A small image classifier, trained from scratch: muon at rate 0.0022.
Rows from block 6 of a small image classifier, named by matrix and row number. Rows with one number belong to one neuron. Each number is 128 + 24 x the weight over its row's rms, rounded and kept within 0 to 255. All counts start at 0.
After each neuron's rows are labels from the 100 images, of 14976, where the neuron reaches its highest value: "responds to" is what is common among them. Only what is clearly more common there than usual is listed. The data: photos of plants, animals and fungi (iNaturalist). In brackets: how many of the 100, against the usual share in percent.
# fc1: MLP up (model.blocks.6.mlp.fc1.weight, 320x160), inputs 80-159
# fc2: MLP down (model.blocks.6.mlp.fc2.weight, 160x320, transposed), outputs 80-159

fc1.243 [117 118 128 128 134 150  99 102 128 128 118 106 128 128  59  74 128 158 128 130 128 122 128 129 128 128 139 113 136 128 171 128 128 101 128 128 147 126 113 128 137 145 128  43 102 128 132 177 128 128  70 137  76 132 128  95 120 153 128 128 144 128 171 133 117 128  90 128 128 128  97 128 128 128  49 128 115 144 118  63]
fc2.243 [107  79 121 140 128 128 196 128  91 155 128 128 128 128 134 128 174 128 128 128 128 133 166 154 157 128 128 146 128 155  94 128 131 128 128 128 137 128 204 128 144 155 157 128 128 128  67 128 161 122 168 113 187 128 105  80 154 128 113 178 128 128  98 100 126 128 128 128 128 128 111 106 128 128 149 115 165 126 128 105]
responds to: phylum Arthropoda (67 vs 30.9); class Insecta (64 vs 29.2)

fc1.311 [128 128 128 105 156 128 129 128 128 105 128 155 128 109 128 128 128 128  87 132 117 128 128 131 128 161 157 128 128 128 128 128 188 184 160 128 143  61 128 147 128 125 143 128  63 128 128 128 128 128 128 128 158 133 141 121 141 137  85 128 128 128 151 130 128 128 128 128 128 128 171 113 110 128 128 128 166 109  97 128]
fc2.311 [172 145 146 128 128 128 123 148 161 140 128  52  49 149 128 133 103 122 128 128 190  81 108 128 162 128 143 128 161 134 189 107 131 110 126 128  99 128 128 160 128 128 163 128  93  92 128 107 128 165 128 128 128 164 128 148 126  80  94  98 159 128 128 128 128 140 149 128 128 128 128 128 145 117 128 128  72 128  83 128]
responds to: order Lepidoptera (43 vs 13.7)

fc1.245 [138 128  27 128 128  78 129 145 128  93 165 128 128 128 128 128 128 157 107 112 128 128  63 128 192 148 120 128 128 143 128 128 158 128 128  94 170 126 128 117 148 126 141 128  81 128 111 128 136 128 125 119 120 142 128 153 116 178 128 122 128 128  89 111 154 148 143 128 128 125  66 116  91 159 168 128 128 128 111 151]
fc2.245 [128 172 140  92 128 145 128 128 128 128  80 128 128 128 128 119 139 128  90 128 128 143  96 128  55 128 128 128  87 149 170 128 132 128 136  94 128 128 128 153  79 128  88 128 128 143 128 112 128 128 128 128  74 141 128 125 128 126 109 128 128 128 163 146 128 128 128 128 162 170 128 128  56 128 160 128  74 146 128 128]
responds to: class Insecta (75 vs 29.2); order: Diptera (29 vs 2.6); family: Syrphidae (28 vs 2.1)

fc1.219 [ 85 128 128  53  85 128  89 184 131 128 128 181 150 128 109 166 128 128  79 118 117 120 128 123 152 154 171 128 128 128 133 141 136 181 128 128 133  84 128 128 128 160 128 117 128 105 177 128 128 145 151  88 143 128 128 128 128 128 128 128 150 128 128  82 128 178 128 127 128 128 128 140  87 128 146 130 139 128 144 142]
fc2.219 [129 128 145 128 128 125 128 122 131 128 163  95 169 133  90 156 126 148 128 103 203 128 102 128 128 168 168 128 185 128 142 128 149 128 128 163  88 128 128  97 178 118 128 128 128 128 128 128 120 128 128 144 154 173 128 128 113  83 128 127 128 128 131 134 128  76 110 133 128 128 128 115 128  99 104 128 141 149 130 121]
responds to: order Lepidoptera (48 vs 13.7)

fc1.177 [ 91 185 121 128 128 115 112 153 128 128 101 128 128 128 128 140 123 138 214 122 205 125 168 160 116 143 128 151 135 139 128 128 116 114 151 128 106 132 128 116 128 137  79  90 128 128 140 108 128 125 128 114 128  73 108 110 107 128 128 128 128 128 114 126 128 128 135 153 143 128 104 128 140 160 128 128 104 136 127 157]
fc2.177 [128 128 159 116 182 114  99 181  81 156 128 128 128  91 128 128 120 104 128 193 121 128 128 118  64 173 128 128 128 128 128 128 128 128 128 133 128 128 196 128 128 142 128 128 203 210 111 131 119 128 119 128 150 128 128 128 128 128  96 110 170 120 128 128 128 142 128 147 128 147 129 132  96 138  86 128 129 128 184  95]
responds to: class Insecta (74 vs 29.2); phylum Arthropoda (74 vs 30.9); family: Coccinellidae (26 vs 1.7)

fc1.220 [109 128 141 128 128 116 128 161 161 119 148 128 128 128 131  61 127 128 104 108 128 128 105 105 153 128 128 101 128 185 128  87 174 145 128 128 131 128 128  84 128 128 128 128 104 128 183 128 102 120 128 128 109 128 128 128 159 128 128 128 128 128 233 128 128 128 147 101 128  41 128 128 128 130 128 128 128 128 137 162]
fc2.220 [128 128 155 128 129 208 105 128  84 128 128 128 140 128 128  91 117 128 128 114 122 128 128 128 158 128 170 128 185 177 132 128 152 128 170 132 133  80 197 121 128 128 128 166 128  80 111 101 158 128 138 120 152 128 122  80 128 128 125 106 135 128 128 126 128  95 128  31 128  88 139 142 169 122 128 164 128 128 128  98]
responds to: phylum Arthropoda (74 vs 30.9); class Insecta (73 vs 29.2); family: Nymphalidae (31 vs 4.6)

fc1.52 [128 152 128  93 128  91 128  76 156  82 107 136 128 128 128 128 128 142 150 128 156 143 128 128 128 128 128 119 133 106  91  86  97  97 173 128 131 128 164 173 140  83 148 147 148  75 128 141 128 128 101 104 128 128 128 128 128 104 134 128 128 129  63 128 128  98  27 128 153 128 128 128 128 128  84 133 128 138 133  77]
fc2.52 [128 128 128 134 128 123 128 128 121 128 167 128 128 128 141 128 128 129 193 117 128 149 128 128 124 141 169 135 128 128 168  73 178 128 128 189 128 128 128 128 128 128 179 128 128  96 115 128 128 128 128 147 128  86 147 122 101 127 105 128 128 128 128 128 137 128 142 128 116  46 161 128 111 122 128 204 202 128 128  69]
responds to: order Anseriformes (25 vs 5.5); family: Anatidae (25 vs 5.5)

fc1.192 [128 153 137 128 128 128  83 126 128 128 139 178 147 128 112 150 128 128 112 128 128 128 140 128  96 128 109 128 128 128 128 128 128 104 128 114 128 186 152 128 128 172 102 128 128 132 128 128 140 109 113 128 152 128 128  65 128 128 128 128 120 109 165 149 128  96 118 128 128 127 105 128 116 116 128 160 174  88 111  83]
fc2.192 [ 95 128  85 128  92 128  95 170 128 128 158  62 128  38 112 128  90 116 128 140 128 132  93 128 119 128  93 125 128 122 128 128 127 170 125 100 128 128 125 124  55 128 169 128 128 147 168 121 104 123 126 128 128 128  75 120 194 148 128 128 128 182 164 107 151  96 128 128 119 103 128 109 169 136 130 128 128 119 147 128]
responds to: order Charadriiformes (28 vs 7.6)

fc1.314 [128 128 128  68 128 128 124 128 128  66  85 148 128 128 105 184 128  90  65 128  92 186 116 128 128 128 160 101 128 128 128 135 128 118 128 128  68 128 126 128 128 122 128 128 128 151 128 128  76 116 128  97 128 173 172 128 115 129 131 108 157 128  96  73 128 128 136 128  84 140  92 128 128 105 128 128 126 128 128 120]
fc2.314 [128 143 123 127 128 128 185 112 128 161 187 128 128 110 170 106 128 128 128 128 141 128 128 128 128 128 106 128 128 128 128 128 128 128 128 128 155 128 178 113  94 128 128  93 155 102 164 128 100 128 186 151 128 128 159 128 128 128 120 184 149 128 141 128 128  65 128 128 128 159 101 204 128 128  94 128 128 128 128 128]
responds to: class Insecta (60 vs 29.2); phylum Arthropoda (60 vs 30.9); order Lepidoptera (34 vs 13.7)

fc1.236 [ 99 130 128 128  94 118 141 128 145 128  68  96 131  87 128 111 110 162 132 128 128 128 128 175 128 165 128 128 128 128 128 128 146 104 121 101 130 128 128 141 128 170 133 121  74 128 128 128 128 128 128 128 128  97 128  74 128  83  85 128 128 128 128 113 106  79 128 131 128 128 105  76 173 169 107  81 128  93 128 128]
fc2.236 [ 67 157 128 128 134  93 109 120 128 172  97  81 124 145 128 126 110 129 162 102 106 128 128 128 109 164 128 128 138 106 128 173  71 152 128 124 107 131 105 155 128 114 134 148  79 128 128 132 128 109 117 153 136  94 137 128  88 128 109 128 155 196 128 128 128 147 128 128 114 128 147 128 140 144 128  84 137 128 176 164]
responds to: class Aves (96 vs 55); phylum Chordata (96 vs 60.8)

fc1.240 [128 157 145 128 120 108 128 128 128 166 128 128 104 147 128 128 128 121 128 128 128 128 128 128  82 128 190 128 128  85 166 154 128 128 177 128  67 128 128 128 128 128 128 128 103 128 165 153 111 128 128 128   6 128 128 133 128 128 126 141 128 145 137 128 128 146 165 128 128 128 128  32  73 145 128 129 128  98 128 128]
fc2.240 [128 128 164 128 160 161 112 142 110 128 128 114 121 177 128 128  42 128 128  57 161 139 128 128 128 128 128 130 150 128 128 128 125 128 128 128 108 199 129 128 128 144 128 128 128  91 134 128 155 128 152 128 209 128 128 128 128 128 128 128 133 128 119 128 135 159 128  82 128  84 133 128 128 128  40 128 128 128 128 185]
responds to: phylum Chordata (97 vs 60.8); class Aves (95 vs 55)

fc1.141 [180 128 140 117 128 128 128 128 128 128 128 117 128  65  51 128 128 128 128 128 128 128 128 128 128 154 130  87  61 128 128 128 119 128 111 128  39 128 145 128 128 128 211 128  99 128 128 128 128 128 128 128 128 161 128 128 128 128 128 128 128 128 128 128 128 128 146 128 128 128 128 175 128 128 145 113 128 128 128 127]
fc2.141 [128 128 128 128  93 128 128 100 128 128 128 128 108 128 185 128 128 128  74 130 128 128 128  92  92 128 118  90 128 128 128 128 128 128 128 128 198  80 105 128 138 146 138 128 128 117 116 128 128 128 168 128 128 125 128 128 128 128 139 128 128 128 128 110 128 128 128 181 128 128 161 128 128 140 128  85 183 217 128 128]
responds to: class Aves (85 vs 55); order Charadriiformes (27 vs 7.6)

fc1.11 [123 151 128 127 128 138 128 107 128 128 128 142 132  80 130 128 128 115  52 155 148 144 147  81 128 145 139 147 120 128 128 125 128 105 153 128 128 154 128 123 138 128 128 128 143 169 128 128 128 128 119 122  69 177  97  94 148 128 128 128 128 118 128 128  73 154 136 128 111 128  80 151 167 128 100 123  82 107 128 128]
fc2.11 [101 128 105 151 125 128 128 131 128 128 128 180  71 128 128 121 128 128 128 128 128 128 128 125 128 128  72 128 125 111 174 160 128 128 128 126  79 128 128 128 124 107 128 128 128  89 128 202 128 128  84 136 112 141 128 128 128 118 148 128 128 128 196  98 165 114 128 128 172 118  56 151 128 101 128 124 128 128 128 125]
responds to: order Odonata (35 vs 3.9)

fc1.216 [ 63  89 109 128 128 128 128 128 147 128 125 122 142 128 128 150 105 128 134 128 128 143  95 128 128 128 115 128 128  94 128 128 117 134 128 151 119 211 114 165 156 128 128 128  95 128 128 128 128 128 128 128 128 115 102 128 128 117 128 128 128 128 128 133 151 150 177  90 145 114 128 143 128 128 118  88 128 128 128 214]
fc2.216 [104 123 120 128 128 128 128 128 128 203 128 128 116 127 168 128 129 128 128 128  90 128 141 111 125 128 171 130 173  84 137 128 128 128 128 128 128 124  56 110 128 128 128 188 199 133 128 110 128 112 146 145 143 128 124 128 176 135 128 128 128 141 177 128 139 116 128 128 128 128 134 173 128 128 128 128 128 128 168 114]
responds to: order Lepidoptera (42 vs 13.7)

fc1.32 [118 128 128 162 128 128 128 128 128 134  71 128 213 128 128 121 128 141 128 128 128 100 128 128 120 100 128  97 128 128 132 139 140 103 128 128 128 147 128 108 151 149 128 110 128 128  97 171 128 142 130 202 128 108  43 187 128 130 124 128 128 128 128 102 128 128 117 128 163 125 128 129 150 128 128  97 128 128 112 161]
fc2.32 [140 128 128 171 176 115 122 144 122 128 128 128 128 128 128 128 128 131 128 128 123 122 118 128 198  78 128 137 128  95 128 128 153 114 150 172  88 128 128 146 128  79  41 128 128 128 125 128 150  70 111 110 128 128 128 136 127 128 128 106 128 205 128 113 103 128 163 128 158 128 128 128 103 199 128 119 135 132 128 151]
responds to: class: Aves (85 vs 55); order Anseriformes (38 vs 5.5); family: Anatidae (38 vs 5.5)

fc1.209 [128 128 162 128 152 199 128 128 127 128 128 163 128 114 144 120 128 131 128 128 152 128 128 105 141 128  93 128 138 128  65 151 128  71 128 106 127 128 130  72 128 128 175 128 101 128 172 128 128 128 128 206 178 160 128 128  88 117 123 128 140 152 128  91 141 128 184 128 128 128 128 128 128 128 128 128 128 128 140 162]
fc2.209 [144 126 128  90 128 150 113 128 128 128  81 172 129 113 128 128 128 128 132 128 128 128 128 128 128 131 131 153 115 128 181 122 128 135 149 212 149 176 160 115 141 139 128 128 128  66 128 103 142 112 128 128 128 167 108 128  75 128 128 168 156  73 114 128 164 186 131 128 128 128  87 128 177 130 128 128 128 128 196 151]
responds to: order Passeriformes (75 vs 24.9)

fc1.130 [114 128 128 104 128 121 128 189 130 128 128 128 128 156 128 128 128 137 128  84 128 189 128 125 128 122 128 128 128 129 128  73 128 128 128 128 128 128 128 128 125 128 128 128 128 128  71 125 128 128 107  92 128 128 128 106 255 151 128 128 132 128 128 128 128 116 128 128  92 128 103 128 128 116 128 137 128 128 128 106]
fc2.130 [111 128  92 138 121 154 128 128 128 128 128 135 143 128 128 143 132 145 116  94 128 128 128 128 128  48  65 128 128  65  41 128 128 123 156 130 128 118 161 128 119  53 190 156 128 161 128 182 147 128 115 128 140 156 154 146  73 128 102 137 128 128 116 128 107  92 114 182 128 170 128 106 128 139 128 171 128 128 136 138]
responds to: class Insecta (62 vs 29.2); phylum Arthropoda (62 vs 30.9); order Lepidoptera (36 vs 13.7)

fc1.51 [ 92 159 128 128 154 162 123 128 128 128 137 128 146 128  86 128 128 128  94 111 134 162 123 169 120 128 134 128 128 110 204 128 128 128 128 128 128 165 128  95  59 128 128 110 116 128 105 167 128 164 128 182  98 115 111 128 128 128  88 128 128 176 128 109 128 156 127 127 103 109 115 128  56 128 135 138 128 128 109 147]
fc2.51 [128 128 128 152 128  42 128 128 136 191 179 128 128 154 128 139 128 134 196 128 128 128  98  96 128 154 128 128 145 144 144  57 128 128 129 128 132 145 163  96 101 150 128 128 119 126 128 128 128 128  95 129 118 110 128  90 136  99 128 128 128 128 122 128 128 119 197 124 128 128 111 101 128 128 128 128 126 128 159 128]
responds to: class: Aves (94 vs 55); order Accipitriformes (40 vs 3.9); family: Accipitridae (30 vs 3.3)

fc1.238 [128 151 186 120 128 128  88 174 128 170 107 128 147 110 128 115 109  78 128 107 148 130 128 128  56 160 140 128 189 128 164 128 104 100 128 178 128 129  90 128 128 128 154 100  70 127 152 138 129 139 128 128 138 166 128 149 128 130  99 124 128 179 128 101 147 128 173 128 128 128 128 128 144 101 143 168 137 166 160 128]
fc2.238 [128 135 122 128 115 158 157 143 142 128 137 199 128 143 128 107 156 128 128 124 122 128 106 167 128 150 113 107 128 128 128 128 139 112 128  79 128  95 234 131  97 128 128 102 133  97 128 107 111 184 128 123 146  98 143 142 128 128 128 128 128 172 128 135 168 128 128  77 128 151 128 128 128 128 128 128 128 128 169 128]
responds to: phylum Arthropoda (74 vs 30.9); class Insecta (69 vs 29.2); order Lepidoptera (35 vs 13.7)

fc1.178 [128 119 128 183 128 128 128 128 122 128 128 121 128 128 128  95 165 128 128 107 128 128 140 128 111 152 128 128 126 164 128 128 128 128 128 128 128 128 128 128 127 155  74 126  76  96 128 118 134 108 128 101 128 170  71 109 102 128 128 121 128 128  51 125 153  64  85  88 128 109  86 133  67 125 128 128 183 128 128 128]
fc2.178 [128 149 128 157  95 128 154  92 128 135 116 128 128 119 128 128  87 128 128 128 124 141 128 128 128 128  63 128  78 104 128 128 128 139 120 190 128 170 109 128  81 127 114 128 128 152 126  42 128 128 102  80 136 128 128 128 128 128 170 128 128 184  98 111 128 128  89 128 108 128 128 156 119 128 128 122  78 145 145 128]
responds to: phylum Arthropoda (61 vs 30.9); class Insecta (59 vs 29.2)

fc1.31 [ 80 189 150 128 125 148  93 128 128 124 127 101 129 138 139 120 128 138 128 133 128 128 157 128 157  83 171 128 128  96 128  49 128 153 188 128 172 128 128 128 121 128 128 104 140 144 115 128 128 128 150 108  95 128 115 112 137 128  82  79 162 128 110 186 146 128 166 156 104  99 128 128 128  99  80 128 128 157 128 163]
fc2.31 [ 63 156 132 100 128 128 122 143  95 109 128 149 143 128 128 128 128  90  95 161 159 138 145 128 144 159  67 127 126 128 151  91 128 116 152 157 128 108 140  90 137 159 103 122 122 128 105 128 128 128 128 134 128 128 129  86 174 139 107 128 137 140 128 125 128 156 125 128  38 128 128  79 119 103 135 128 173 128 148 141]
responds to: order Coleoptera (45 vs 3.2); family: Coccinellidae (40 vs 1.7); text has "ladybird" (25 vs 1)

fc1.106 [100 194 128  94  79 128 128 128 128 159 122 142  88 116 128 140 134 137 103 128 144 128  96 100 128 152 112 128 128 122 135 135  97 128  98 128 128 128 128 128  79 187 128 128 128 128 144 128 151 128 144 128 193 110 178 120 116  79 117 119 136 143 135 107 128 170 132 128 128 128  97 128 160 131 128 128 128 128 128 179]
fc2.106 [ 91 128 186 128 128 128 128  77 155 128  97 128 128 157 114 128  73 121 128 136  98 128 128 128 133  98 128  65 128 180 164 139 130 128 128 128 128 132 128 138 136 127 124  91 124 113 128 110 122 128 133 203 111 128 133  97 120  83  91 157 131  98 138 153 128 165 128 179 115 128 128 128 128  54 122 128 141  58  90 121]
responds to: order Charadriiformes (70 vs 7.6); family: Scolopacidae (56 vs 3.2); text has "tringa" (27 vs 1.1)

fc1.120 [128 128 175 128 145 133 125 128 128 108 162  89 128  75 128 128 128 170 128 128 158 128 127 128 128 113 128 122 128  94 128 128 165 144 171 122 122 118 128 135 128 219 128  97 128 128 147 129 128 121 116 119 109 122 128 108 130 128  36 105 128 107 151 131 147 100 100 174 127 128 104 148 179 128 128 204 109 132 122 122]
fc2.120 [128 128 128 128 128 128 143 139 145 128 169  93 124 128 161 136 127  96 128  78 128 128 169 128 128 161 204 128 128 128 128 148 128 128 128  78 128 139 102 180 129 174 128 177 128 139 144  94  74 128 180 128 128 128 128 128 128 128  85 133 128 128 128 101 114 128 128 128 142 120 119  88 128 128 128  71 128 102 128  95]
responds to: order Passeriformes (51 vs 24.9)

fc1.50 [ 82 145 218  72 128 161  93 128  99 169 128 164 154 134 128 128 128 128 123 128 174 107 108 101 115 112 128 126 128 128 128 128 103 176 128 128 128 109 120  64  75 104 134 115 128 152 149 128 128 123 128 128 156 128 128 128 128 106  72 128 165 119 128  93 103 166 128  70 133  79 139 127 140 128 121 155 128 128 129 112]
fc2.50 [139 128 128 128 113 128 128 135  87 171 106 130  87 128 128 163 128 105 139 126 153  93 110 115 128 128  89 109 128 128 134 122 128 128 159 154 129 154 173 128 128  84 171 128  50 103 128 128 128 128 128 128 128 128 106 128 120 122 138 123 128 128 129 128 128 128 128 156 110 144 128 176 147  63 118 153 127 128 127 128]
responds to: order Charadriiformes (43 vs 7.6); family: Scolopacidae (39 vs 3.2)

fc1.68 [105 143 141 165 128  45 128 117 128 128 128 128 128 128  80 128 126 128 128 128 128 116 124  48 128 128  95 173 204 128 102 128 128 148 128 176 138 140 128 176 145 221 143 201 128 128  92 128 101 128 128 114 137 128 122 128 128 124 118 128 128 128  76 128 104 128 128 128 128  93 150 128 137 128 132 128 104  81 128 144]
fc2.68 [128 128 139 128 128 127 130 128 135 147 139 128 109 104  63 194 157 128 137 114 128 128 115 128 128 128 128 128 110 136 131 128 126 128 111 103 128 128 128 128 128 128 156 128 128 203 124 142 128 126 150 128 126 128 128  73 128 107  88 118  98 128 128 128 121 116 173 128 128  43 154 128 120 128 146 128 101 128 145 128]
responds to: order Lepidoptera (38 vs 13.7)

fc1.91 [128  73 184 134 143 165 119 128 167 145  95 128 128 151 128 128  63 128 128 160 128 128  77 128 128 128 128  86  76 112 128 128 128 121 128 161 128 128 138 113  75 128 138 194 169 128 128 128  84 128 128 128 169 103 134 118 128 132 128 128 134 132 128  55 123 101 128 128  96 128 128 128 128 119 128 143 121 128 128 128]
fc2.91 [128 128 128 128 107 128  70 150 128 128 128 129 128 128 128 128 165 154 204 134 128 128  98 128 176 128 128 128  85  95 155 128 128  91 128  53 135 128 134 128 178 182 128 128 128  86 128 125 128 128 128 128 128 128 133 151 135 134 128 128 137 128 120 128 128 151 134 142 128 155 168 128 117 128 128 128 156 128 128 144]
responds to: class Aves (84 vs 55)

fc1.10 [128 116 128 116 128 128  96 183 128 166 170 128 128 128 124 143 128  70 109 206  56 151 128 165 128 115  44 134 139  62 128 128 128 139 137 128 115 123 128 128 128 128 129 128 128 128 104 137 177 128 120 128 128 212 128 128  71 109 128 140 128 130 128 121 105 128 128 137  79 160 128 128 120 128 108 140 128 128 128 133]
fc2.10 [129 128 128 158 111  72 173 128 128 128 128 128 128 147 183 128 125 128  99  62 128 177 128  99 161 157 128  89 128 143 128 128 136 133 151 128 128 155 128 128 128  97 128 132 128 163 152 128 128 128 136 131 128 171 128 128 105 129 128 128 128  85 128 128 128 128 128 128 109 128 128  84 140 145 108 128 128 128 128 128]
responds to: class: Aves (93 vs 55); order Passeriformes (81 vs 24.9); family: Tyrannidae (25 vs 1.6)

fc1.297 [ 89 124 128 140 128 164 128 168 128 128 126 128 119 128 128 121 128 171 128 128 128 145 120 162 128 128 128 128 128 163 128 128 128 128  46 161 119 117 128 184 127 128 103  92  95 128 128 128 128 128 128 176 128 128 112  78  88 128 107 128 128 128 128 194 128 128 128 136  98 128 128 107 132 128  88 160 174 128 150 134]
fc2.297 [128 175 128 128 128  85 147 123  95 100 128 135 125 103 161 134 128 108 143 128 128 128 107 128 179 106 113 128 128 128 128 128 128 128 205 128 190 128 134 128 133 112 128 128  99 148 128 128 150  55 128 128 128 121 117 128 128 128  85 128 105 157 154 141 104 119 127 123 135 128 128 128  91 128 140 128 100 128 128 128]
responds to: order Anseriformes (25 vs 5.5); family: Anatidae (25 vs 5.5)

fc1.58 [108  99 128 128 128 120  83 128 128 128 128 128 125  87 105 128 128 140 155 157 173 115 172 131  79 128 134 144 128  72 128  96  99 178 128 128 177 144 174 128 128 151 128 128 128 128 120 128 128  74 128 128 141 184 128 128 128  88 114 128 128 109  89 128 128 130 189 153  98 128 128 128 128 128 175 143 128 128 198 161]
fc2.58 [113 130  89 128  95 128  89  96 164 150  96 128 128 128 158 122 141 128  55 128 125 127 128 128 154 128 158 115  95 107 128 138  66 128 136 128 114 128 128 116 145 128 108 169 128 128 124 128 182  90  89 128 128 115 108  89 128 128 121  86 128 128 128 111 145  72 126  99 128 128 149 128 128 128 136 128 144 128 128  64]
responds to: order Passeriformes (65 vs 24.9); text has "sparrow" (25 vs 2.3)

fc1.70 [159 131 119  83 137 164 103 128 128 128 145 111 110 110  97 128 128 178 138  41 128 155 128 148 113 128 131 128 137 118 168 128 121 127 184 111  24 128 128 128 169 128 114 150 131 128 122 128 128 135 128 187 136 128 113 123 128 190 113 128 154 128 128  86 168 128 117 128 107 128 127 128 128 111 128 128 128 128 112 133]
fc2.70 [196 172 184  93 116  79 128 103 128  95  92 164 128 128 146 128 129 128 128 180  96 128 119 153 128 182 128 128 128 151 125 207 156 129 103  61 128 106 128 129 158 123 128 128  83 100 113 128 128  95 128 159 128 128 128 133 128 133 138  94 128 151 109 144 128 153 124 142 128 128 114 148 134 128 128 150 154 127 128 139]
responds to: order Piciformes (34 vs 1.8); family: Picidae (34 vs 1.8); text has "woodpecker" (28 vs 1.6)

fc1.233 [128 169 100 128 128 163  94 152 128 128 148 135 180 128 128 104 165 197 128 128 179 126 126 158 128 128  97 128 112 128 128 128 150 150 128 181 117 128 158 128 128 128 139 144 101 128 128 116 128 128 128 144 128 121 128 128  90  94 122  62 128  91 128 114 128 100 119 128 151 128 128 142 128 145 128 190 128 165 128 118]
fc2.233 [137 105 128 119 108 128  81 128 120 128 164 128 118 165 128  98 120  90 139 128 130  96 128 106 128 128 128 128 170  69 128 157 128 128 128 128 121 128  67 139 144 119 165 202 128 128 175 128 128 148 128 128 144 128 217 128 154 102 171 128 101 128 128 128 128 128  75 128 162 128 158 128 111 128 128 128 170  82 138 127]
responds to: order Lepidoptera (48 vs 13.7)

fc1.196 [128 132  90  87  84 128 180 128 149 137 128 115 130 128 128  89 176 128 101 128 128 128 154 128 103 128 156 132 128 128 128 128 129 130 128 165 104 163 128 128 150 128 143 128 146  94  77 128 134 128 128 151 101 123 118 128 138 160  90 142 128 124 128 128 181 128 184 110 128 103 128 128  74 117 128 122 128 128 128 128]
fc2.196 [115 146 113  86 175 128 128 128 128 150 128 128 128 157 128 128 123 128 108  87 128 118 128 128 130 128  98 128 162 128 109 128 132 108 128 128 128 128 122 125 106 159 128 111 128 128  93 128 103 180 147 128 219 128 128 128 122 128 160 107 128 143 128 128 128 168 166 128 128 128 161  93 128 128 128 167  95 128 133 148]
responds to: phylum Chordata (93 vs 60.8); class Aves (87 vs 55)

fc1.79 [128 115 141 128 128 116 104 110 128 128 148 128 128 142 128 178  84 128 128 128 128 128  78 190 140 141  56 128 135 128 163  60  83 128 111 128 120 128 149 128 128 128  94 128 128 142 128 158 169 128 124 128 128 128  95 128 128 202 128 128 169 125 128 128 107 132 128 196 128 132 145 128  89 105 128 128  82 152 128 128]
fc2.79 [129 128 128 128 128 128 152 100 103 175 144  74  99 113 128 128 114 153 128 116 105  91 122 128 128 128 128 128 139 128 128 125  90 155 153 129 128 128 128  76 141  78 128 142 116 128 128 160 128 123 128 128 127 128 131  84 128 128 128 128  67 109 128 147  76 128 128 128 128 128 151 142 128 144 109  78  92 155 128  88]
responds to: class: Aves (95 vs 55); order Charadriiformes (37 vs 7.6); family: Laridae (29 vs 2.6)

fc1.225 [128 117 129 128 128 151 142 143 128 128 128 128 167 158 128 133 128 128 161 128 128 128 128 114 128 128 128 103 128 164 128 128 128 107 142 113  80 142 140  66  66 128 121 153  97 130 128 128 107  80 128 128 128 183  99 128 126 187 218 164 128 128 128 137 137 128  59 138  95 128 128 157 110 127 103 195 128 128 132 128]
fc2.225 [128 133 152 128 128 128 104 123 128 104 103 128 128  78 128 216 150 151 128  95 128 133  63 128 128 129 128 128 175 128 124 128 128 128 128 128 175 182 128 128 143 128 128 128 128 140 179 128 149 128 160 120 128 141 128 107 145 118 128 106 125 128 122 128 128 139  91 128 128 147 128 154 128 128 128 128 130 217 159 108]
responds to: order Lepidoptera (46 vs 13.7)

fc1.42 [128 134 128 131 128 128 128 128 128 128 128 128 115  94 128 127 128 128 168 125 123 128 128 114 128 140 180 128 128 136 128  85 128 128 128  98 165 151 142  78 153 128 123 128 147 135 174 128 128 102 132 128 177 128 171 128 158 166 128 128 110 128 114  94 128 102 128 158  51 128 129 118 128 128  75 128 134 118 128 127]
fc2.42 [128 128 167 128 128 131 120 189 136 137  97 128 128  91  95 128  94 103 128 167 144 113 128 128 128 109 164 132 156 108 128  60  87 128 128 140 128 103 176 117 162 128 115 128 160 207 130 105  93 128 128 177 150 128 165 149 128 131 188 116 128 128 128 131 115 159 120 161 128 128 106 203 128 150 128 128 123 128 168  91]
responds to: phylum Arthropoda (88 vs 30.9); class Insecta (85 vs 29.2); order Lepidoptera (78 vs 13.7)

fc1.201 [147 128 154 128 128 151 128  89 128 154 128 110 129 117 128 138 128 128  96 182 146 128 128 128 200 155 128 158 147 151 128 128 128  83 128 128 128  89 128 156 128 152 152 134 143 128 128 135 128 122 124 175 146 102  61 128  93 110  66 137 128 128 128 128  86 128 135 128   0 134 128 128 155 152 113 128  77 131 150 101]
fc2.201 [128 128 128 128  82 128 128 143 117 128 123 128  96 128 139  62 119 127 134 128 128 135 128 175 101 141 146 128 111 128 128 114 128  78 114 128 173 128 128 128 153 151 117 137 117 128 128 112 128 127 152 128 128  92 128 128 128 132 128 108 164  77 128 166 128 152 128 101 188 128 111 128 128 144 128  92 121 128 124 128]
responds to: order Anseriformes (28 vs 5.5); family: Anatidae (28 vs 5.5)

fc1.318 [ 72 151 149 128 178 112 128 156 128 128  95 143 209 179 128 133 110 160 128 141 128 109 128 128 128  67 114  66 128 128 128  71 128 122 142 144  85 128 110 128 128 128 162 128 132 128 115 144 173  87 157 136 128 118 128 128 133 128 127 128 128 161 128  93 129 128 128 128 128 118 169 154  51 128 128 101 142 128 128 197]
fc2.318 [128 128 128 160 153  68 128 126 128 157 146  87 128 154 136 128 110 128 178 128 114 128 128 133 164 138 128 128 161 128  86 128 148 206 128 130 121 157 128 139 196 137 128 206 128 128 128 128 128 135 120 128 170 128 128 128 109 140 161 128 128 113 128 128  86 128 135 122 153 128 128 133 128 128 128 150 128 118 128 128]
responds to: order Lepidoptera (35 vs 13.7)

fc1.147 [120 158 174 145 128 112 128 128 128 128 128 121  97 128 120  87 128  97 107 128 142 128 128 161 128 128 143 128 128 128 125 128 128 128 128 128 114  98 128 135  92 119 110 139 130 117 164 128 112 124 154 128 128 112 128 128 120  95 118 128 108 128 128 128 128 142 122 203 129 128 128 199 114 109 128  94 131 128 128 128]
fc2.147 [174 128  98  64 119 105 106  90 160 128 141 120  87 105 134 128 128 140  90 109 135 128 119 128 128 115 128 128 167 128 128 124 128  95 128 128 128 128 128 128 135 184 132 128 128 128 128 111  98 128 128 133 128 186 128  87 155 128  61 148 128 128 125 128 165 120  93 128 116 128 128 137 128  91 105 115 128  98  95 128]
responds to: order Charadriiformes (40 vs 7.6); family: Scolopacidae (27 vs 3.2)